Rows from block 5 of the image encoder of a small contrastive image-text model, named by matrix and row number. Each number is 128 + 32 x the weight over its row's rms, rounded and kept within 0 to 255. All counts start at 0. Numbers have three digits each. After the name is the row's rms in percent of the matrix's.
After each channel's rows are labels from the 100 images, of 14848, where the channel reaches its highest value: "patch colour" is the nearest of a few named colours to the mean colour under the peak. Only what is clearly more common there than usual is listed. The data: photos of plants and fungi (iNaturalist).
# pw: pointwise conv (encoder.blocks.5.pw.weight, 256x256x1x1), inputs 0-51

pw.195 099:167044084155129182082155090215126154100136108114132186118131100146136199167117100130125085152133114130179138150113129097112127113147089150041143113080115170
patch colour: grey

pw.219 101:189197170118142115110108078112172190142105080136116209181151117129154116092141148075109077137113048138153096124183145128131085106061147130134126102161139119
patch colour: green

pw.61 099:098126169163110189098156149175135152151120156094122159104156096176176191141121099118099178134142116145094149134071143133157136149117147137162106119119145095
patch colour: cyan

pw.222 094:094180186105104176097056144100128109147137141103087138146126109059108120148108108121184168109161198131159138206139149114083077158098113077134138185084066134
patch colour: brown

pw.183 102:163137111112100085148080135137135136184121095131094106095142105159173138114109109145174058166133141166212109166121089148134050109142159132128060134096139127
patch colour: grey

pw.64 093:091048124179105144145122081116167102105125092105182082114120164127103182053130150128090152062149094119138155122126043123122143126070135066119158117075132122
patch colour: yellow

pw.142 107:142124098134089111163166127187060142112148148144078113092172118127172100140072157152118127112087144183166130107096110122143183100147137104125105153079153141
patch colour: grey

pw.36 101:075132147163082146158124139085154108173172148088115130149141143090123209156172091039126168140116124178111077104113121105101166153076110082090142138097163166
patch colour: yellow

pw.132 094:076146119078174169102080105113150088138172113143105053110088121080115155164165116107098162108134150124078169177081161079118105168152185114174097122137095139
patch colour: pink

pw.122 112:131131147100065082165111106134130132120120084133102114123123141121127179111126149124133145085146101153144064145152115059119136128184121098170098108054118144
patch colour: grey

pw.71 100:076195130139104191083087048173174156166116105071136158150126099124173164110196127186112159119123146148111120116097193146150142126137106064138136045147143087
patch colour: orange

pw.32 101:165140119101112165147171100113112061092167168110117117148079139097146195185106113155089097145166090105153156121099158126088114135137146101131096164168137133
patch colour: pink

pw.73 099:116168128127078168127128167136178142171109170141127107112175142115149140138154152152125119208144146108106092129177140124111122107156165140189105121118131108
patch colour: pink

pw.39 108:182128125107145144152127073149141134109169155136117134111131078075155128086137110112126125113137145107181159156144104139146095172083170150125120141098151150
patch colour: grey

pw.41 100:183092127047127127120152180105148076087180115174116150154088126072095107163130176068118091186133166102148064143107148094152104071162147134112146135100162135
patch colour: grey

pw.115 100:135159100064139116159026125133120148190100087170109108086131105185056159133144164143144127170170136153129132106172052138103166082134112138128078141062123140
patch colour: pink

pw.85 105:160136067139196149122141105161109128071102106145162108093082103189089105191103147102137106121087101154145096151158096123075062085101148143131160125107133141
patch colour: grey

pw.149 097:178136091148111137075142140149099098163076157144129136132124079126142170118142112163141120138119236103131132128111083093112143085109103128129145143144134094
patch colour: pink

pw.8 101:126121099125160129168122088130164067150114104094190122113108118096063154107135114109111129074104150086130120179080141127145115142051092069122153110101125144
patch colour: yellow

pw.237 109:139069147054116158109115129156204058176113117137120093099165127080155101186122101092152140109131163117100121162170101101164143164092140199126181121165192121
patch colour: yellow

pw.217 100:160139108137096154118084120170077174147143103129149116201159080143153096092114155126126067150124131158175108154117101116121224094108111202131138134104113180
patch colour: brown

pw.175 105:156173156147163101134151082157086070106125175166149129096092126144093097057152114162064123146066168148159132147108157080085103078098168143158112155123145134
patch colour: grey

pw.127 096:090111162126098119193193111092124074025117139140123077152145108144119079059119110146178132086123195147095157111139092122112199078150102141128117113101155127
patch colour: yellow

pw.75 104:185120169092096062088186117154169129096120121169139069070090107148081221123099141153173118122096190117185216143127061112093109104160097124047158102108128161
patch colour: grey

pw.252 099:142090143120128126084067149131149130088180107140132137094130096157149132165084114076115084098102133057127089111102158090124073138140150112154121174104086132
patch colour: grey

pw.45 101:130092132143162101099095130141225134087151137112124120168110102131146095161125105072140117124137122133128119147135121091101101095132125143148084097123134158
patch colour: yellow

pw.250 100:103131165129096168135091128131133092162138136071179050138103140092128113087161148105145155076169066099082117111161120139162112123161066120126090168094083143
patch colour: yellow

pw.194 099:172139124138159108127096086159127145101139164169142137135119041058079115146099181137102136089113157170152106159094147118102146130096156130124091117129156125
patch colour: grey

pw.108 099:127149157114146126096170142181108133139118138145099176135118100172100148080130098120131149117147158102158100112132119162084130091159146134101130140071221096
patch colour: grey

pw.113 098:101085132148115154099141171102110058094156187165080100172176142125138125143136115139124095107115184166136200166117111097167159115150133080096108155110119144
patch colour: brown

pw.146 102:163155177116079166135121126197147085127148204118178084146164096137137150163136164116113101115140112124133135139162158112141131120121111111130164114123125152
patch colour: yellow

pw.204 101:159124117139158104161147172155169131178112112190106072171132099102099134151159188092108194103117176111106178115083103117144118128171105127154125068188130181
patch colour: yellow

pw.80 099:150065098160134113092133208095124128130096134096113096064124082124102124132120050128119090109114110177162060067163064208105110145092138080123090151161133121
patch colour: grey

pw.114 115:179127106138159123118094114133113133140168126146082066112094128142062158099149170076146118174128107180105089228026190081150108152134120151125128138137165127
patch colour: pink

pw.95 106:124154167147113161078088089106152143128138140159138140140156098137154210138164104103096152093113123162181067146106143139145092121063070123123132047136146132
patch colour: yellow

pw.107 092:137166091163142177153105144099098164152086136126136146111127181095016150074112073064100155166171092120126149095069082130177080119138132166113053096149124166
patch colour: pink

pw.82 092:160118125122094177071109110156070139159107123098151120134108130136128098155103129117127164111135070114127112113108166096168105090140096154141098151137113142
patch colour: grey

pw.167 108:146112109165173155149099194124096092124143112131133102093124134097092175133100173121140110106102156088097113115156096098153114151135198129123123131140140137
patch colour: grey