A small contrastive image-text model, trained from scratch: ademamix at rate 0.0012, 149.5 epochs.
Rows from block 2 of the image encoder of a small contrastive image-text model, named by matrix and row number. Each number is 500 + 40 x the weight over its row's rms, rounded and kept within 0 to 999. All counts start at 0. Numbers have three digits each.
After each channel's rows are labels from the 100 images, of 14848, where the channel reaches its highest value: "top examples" is what is common among them. Only what is clearly more common there than usual is listed. The data: photos of plants and fungi (iNaturalist). In brackets: how many of the 100, against the usual share in percent.
# pw: pointwise conv (encoder.blocks.2.pw.weight, 256x256x1x1), inputs 104-155

pw.79:506461482458491514402532480517471482502498472482418561503483449495499406467438515459468488409523527484524543459505537526528484565475429587453493493469562536
top examples: order Asterales (36 vs 11.1); family: Asteraceae (36 vs 10.8)

pw.227:427466499427460425530450519504465474516508441555427469485492511540504466496533485519519504637529498484567492472543461452492522526539497504488487602553535484
top examples: family: Asteraceae (33 vs 10.8); order: Asterales (33 vs 11.1); order Ranunculales (26 vs 4.2)

pw.6:417498468484543480488487536465582425523532445544599540565514507493465436469496526495472500545546478497515529573536463504466533439554506512515534452510571427
top examples: order Asparagales (29 vs 4.6); family: Asparagaceae (29 vs 2.6); text has "yucca" (28 vs 1)

pw.71:476505504500529522421543544515555542536526474444469510563514448463460545477573464490492514469510513407478503484560502535520463522412539563442468539501497539
top examples: order Ranunculales (31 vs 4.2); family: Asteraceae (30 vs 10.8); text has "common" (26 vs 6.2)

pw.145:507501471491574488437513502474582522492531492450506532572489506479496564477494545529516434520515467526479460427491510519468456400511494505414528496490535390
top examples: class Liliopsida (29 vs 9.7)

pw.109:484503528533434518476511575394460493470523427496431543523540480619514420499544503527463542531487527522538520456525427505570605439495481482519457502462529435
top examples: kingdom Fungi (26 vs 3.2)

pw.197:518527529476499491496530489484419460414533477498578458478493488480476409484462530470479453509492480463551537446557451489501501464505450518534450528482475453
top examples: order Caryophyllales (30 vs 7.6); family: Cactaceae (27 vs 3.3); class: Liliopsida (27 vs 9.7)

pw.49:496470495587476427478476525606496506510475462538532513498527478540453448532524477457546517523549579404446483513478493498525503496552490541536501498445531416
top examples: family: Asteraceae (32 vs 10.8); order: Asterales (32 vs 11.1); order Ranunculales (25 vs 4.2)

pw.206:526498507492524571504528516539522498488547489484558544446471504532487602537497467405517531492426564480519519422553525435477483493506446579521499463496543517
top examples: order Asterales (28 vs 11.1); family: Asteraceae (28 vs 10.8)

pw.128:470475532539456421443558523466518500517517494528479465460465535501465534568505514494501476442475515488493495446499436488519479487532503608502505530428519547
top examples: order Asterales (38 vs 11.1); family: Asteraceae (38 vs 10.8); text has "common" (31 vs 6.2)

pw.58:487496515520518452503498526450537574447518538509505397527522540534504525483575518503560454562545497548535503466517446482526514521488493555588437443544506477
top examples: order Asterales (27 vs 11.1); family: Asteraceae (27 vs 10.8)

pw.7:409512570458516443501527420421593465540483519433491547495502532483491438502609553505532446532588528507479508545503474530504458555486474500494514474566518506
top examples: class Liliopsida (26 vs 9.7)

pw.119:463422481521500493490490485525556471489583478395483509548502428423530514477581473499511425449567531490471443453469490547534441493454526497500507533536470460
top examples: class Liliopsida (32 vs 9.7)

pw.126:546520506501478528512508481443543422505557481481486529514461502566535457491508495516507527550518521447538557452558474483472518541554519481537490530530554506
top examples: order Caryophyllales (26 vs 7.6); family: Cactaceae (25 vs 3.3)

pw.146:458530467540511470513490450438496518541490518427482557481486525495515496417541496460495479497528485549472423472471524505527462503536481564467447419485564485
top examples: class Liliopsida (32 vs 9.7)

pw.173:495506425514516487488475482470489491433505484513433499422517485531505470523462513449525440470423565398493516463513449548476482475485495546508486543498475468
top examples: order Asterales (40 vs 11.1); family: Asteraceae (40 vs 10.8)

pw.149:509468520480501398493450442450484421528552521483490536459511524437517399485501557512552414508500480496522481463488368518540464489500438469539410538504467497
top examples: order Caryophyllales (36 vs 7.6); family: Cactaceae (36 vs 3.3)

pw.46:474462619502546430504484474485549529498413516461400544512561400541421478501510484493566455437500467551426527542467464550566434539566451578455534498510503537
top examples: family: Asteraceae (32 vs 10.8); order: Asterales (32 vs 11.1); order Ranunculales (28 vs 4.2)

pw.116:505531499473496456463452516512457457509544530516450519410505512498459489541501555515487486491516456491498447483548493479478502475490439556496471529480479537
top examples: order Asterales (34 vs 11.1); family: Asteraceae (34 vs 10.8)

pw.101:516517533578495454405560522539451464490509515475520465418463499531382485545507477455519494470480470549559454509519472477470482511502418592493508502503530444
top examples: order Asterales (37 vs 11.1); family: Asteraceae (37 vs 10.8)

pw.246:458495483486562458520425589453444513496556421530498510515498554422498433453490502528457491522502478463533492422513445483500517421483509490507502514541541461
top examples: class Liliopsida (25 vs 9.7)

pw.76:437436521520496510499459481507449472534472522505490482436486476506465457436486429501565456484435509563506520516452444530523437458545478444437581489494472445
top examples: order Lamiales (25 vs 7.4)

pw.196:475514497539523493487542545545515421475518459544466520483502429514482511481502449432480472513497438503441507543483471499481507470457496579565506439451567512
top examples: text has "common" (25 vs 6.2)

pw.112:538481468446612499538453575491443473476542500490478489535446504472530440436528563569504484510499516501550438452546519435507472573543414472498511523452524473
top examples: kingdom Fungi (26 vs 3.2)

pw.51:549465530483448486579505468439503493510523529529533497460542527472437443436413530509491524485515439559487558528559493548529467517561593511510577556504510458
top examples: class Liliopsida (27 vs 9.7)

pw.220:482490430535496442518463496499469454477531431500472499533506529518452518542466471481517533523433427453500491520519497516468526484482506425495561460529510520
top examples: kingdom Fungi (26 vs 3.2)