A small contrastive image-text model, trained from scratch.
Training: ademamix at rate 0.0012, 6600 steps, batches of 512.
Data: trained on photos of plants and fungi (iNaturalist), 149.5 epochs.
Rows from block 4 of the image encoder of a small contrastive image-text model, named by matrix and row number. Each number is 500 + 25 x the weight over its row's rms, rounded and kept within 0 to 999. All counts start at 0. Numbers have three digits each.
Before each channel's rows are labels from the 100 images, of 14848, where the channel reaches its highest value: "top examples" is what is common among them. Only what is clearly more common there than usual is listed. The data: photos of plants and fungi (iNaturalist).
# pw: pointwise conv (encoder.blocks.4.pw.weight, 256x256x1x1), inputs 0-127

top examples: order Asterales; family: Asteraceae
pw.16:527497520484504477475491522508506465509499507496486481542508504469525524438499520501488461537512487509495479504486466533484495522504477490462498521497501451487489554513482501489479501572456497539543521494506523522506496491516494495514494485490499476531527474498520499513515443506504457485479576435500515458526532495485473485520501469478482510473550491518549499497493527480525505507474

top examples: class Liliopsida
pw.74:544504461529474524496481450529492435495523497505496487484487457507512524454497501523521481470488446465473489469516493500541515479485454492485495491502496452475502535498496457511534545460559523498491500490504496465519487501496491496489471516493480469467528525487490497534476474504491429515473505475484514509517510464536515539527516451460527526486502508491512446526500476487520494527470

top examples: class Liliopsida
pw.8:485495498491523508533458488522465497483497515504485474445493535463494509456445475505490511468473527501455509499461473510492498495535489511492493496492451472511550548494527478494518440457495458503493485515519497454513505521521493455524549523512471476500476540483495473495479514507525519526542476537513467498468476511503503539517503517472547528499460498501475498468530457545511483496487

top examples: family: Asparagaceae; order: Asparagales; family: Cactaceae; text has "yucca"
pw.59:549508494500525497537493509509526512484528427493451513524545521511488514479491534534501521480501505492536506544482472500468499531494499502489494448476493494483517489468520467503503462487461472542496546500485484503495535495501481512511523488477518496473467488468534549467440473543505492493490499516495515545492491475498510489515475540535461520520516472494460555485479498518442539523491

top examples: order Pinales; class Pinopsida
pw.219:548549511464511463520483520492502527482484449483493512504529459481479483527496494530499514524483499488505454495480482467498528461469534478502488531504514536520503491471546500487497546463514440471509488465492468454501527511500553508495505508477474480540487439505538466513482475490505498489553494498514479471499510519521495530529510477518480495501523529440504517504519463533507515520503

top examples: order Caryophyllales
pw.150:557460520477441457482526504471508479465506561524468475494520465480480510519501487538469527451522493526526463545463469497487466530493468522520543470496475467494515474542484481539501554484525448485474475474498481505503508486443503492523497498488522488466530503494485462490471484503535544501483510492530496534495472509451498476472511506523473546494455534483533509477480527486518488546497

top examples: order Asparagales; family: Asparagaceae; text has "yucca"
pw.13:494483519533528474432526499494512493513480526528516452490485550493488484459494498484487513540472510483512481524481522496483446492486524530457501465546491461497460500484510492504513491503487571493525491468499474492485510437482485500488535509514511496495497515495493552494493499514477501478516523532513528530491434463476489506526507510469485525527486506522479469453518514527495513493481

top examples: class: Liliopsida; order Asparagales; family: Asparagaceae
pw.242:514489509540524487540464528538499507477522524479501508459493505467487505492493505464497506522493508541507532495493450488523484471559514511458482485507571501539509492498496489494454487517505531467470521473505477498502494506491483530531503463494483456471474468495481538509531485492523533505561495510519499535444466490527496538500548462523493487493530464484500481530513502481498551484472

top examples: order Asterales; family: Asteraceae
pw.213:530466506519510493453549504511481490514488526524482471467516481552521518453517476490500533490536465509445471526489499501501472505502516471487553496485507502534523455455508482519486502521523482506506473484488478531506449513499539445480491512496502508471503517466530515541549523494541484512502522528457480492477506513522450512497477486503476528509504481537520512488502506514464512496488

top examples: order Pinales; class Pinopsida
pw.124:524549492496539522475492498514519543497506473483500493542501482511489513482510498480523544494498535479474494477475504526495509470514487481468514506513512495540535486472495488503479505498543531541477520499486481465478486519477519453488500473526485444493530476500500492506505500521482506504536479506475471517504510545479503483526491531493481517480505515545523537458485494515482512497480

top examples: kingdom Fungi; phylum Basidiomycota; class Agaricomycetes
pw.198:489470479478519517536430522524507475494549535507529486502484524473499502479495496494520479503507481477478515489473474475509517470525477477502520484478526502536519486499507445481486498523506512479449505472458480493509513516476490502512514486465520464469511487516513479459502501487523520494478522500470456514467456498515515551449508501490468499472509548498518497498554502478474497506468

top examples: family: Asteraceae; order: Asterales; order Ranunculales
pw.179:496460525477516482454527484508517511484501528498499529504488505489525499456427476517475489535480518506472494475476517506518507454531492470475499511503515513554520450504534509519512490448521495518499500543532466541480519444521469484476514549473517472474517487519490516510556500500519470524522538474480429505486501519515515464485508517461509514482486546488545433491491480503506477493490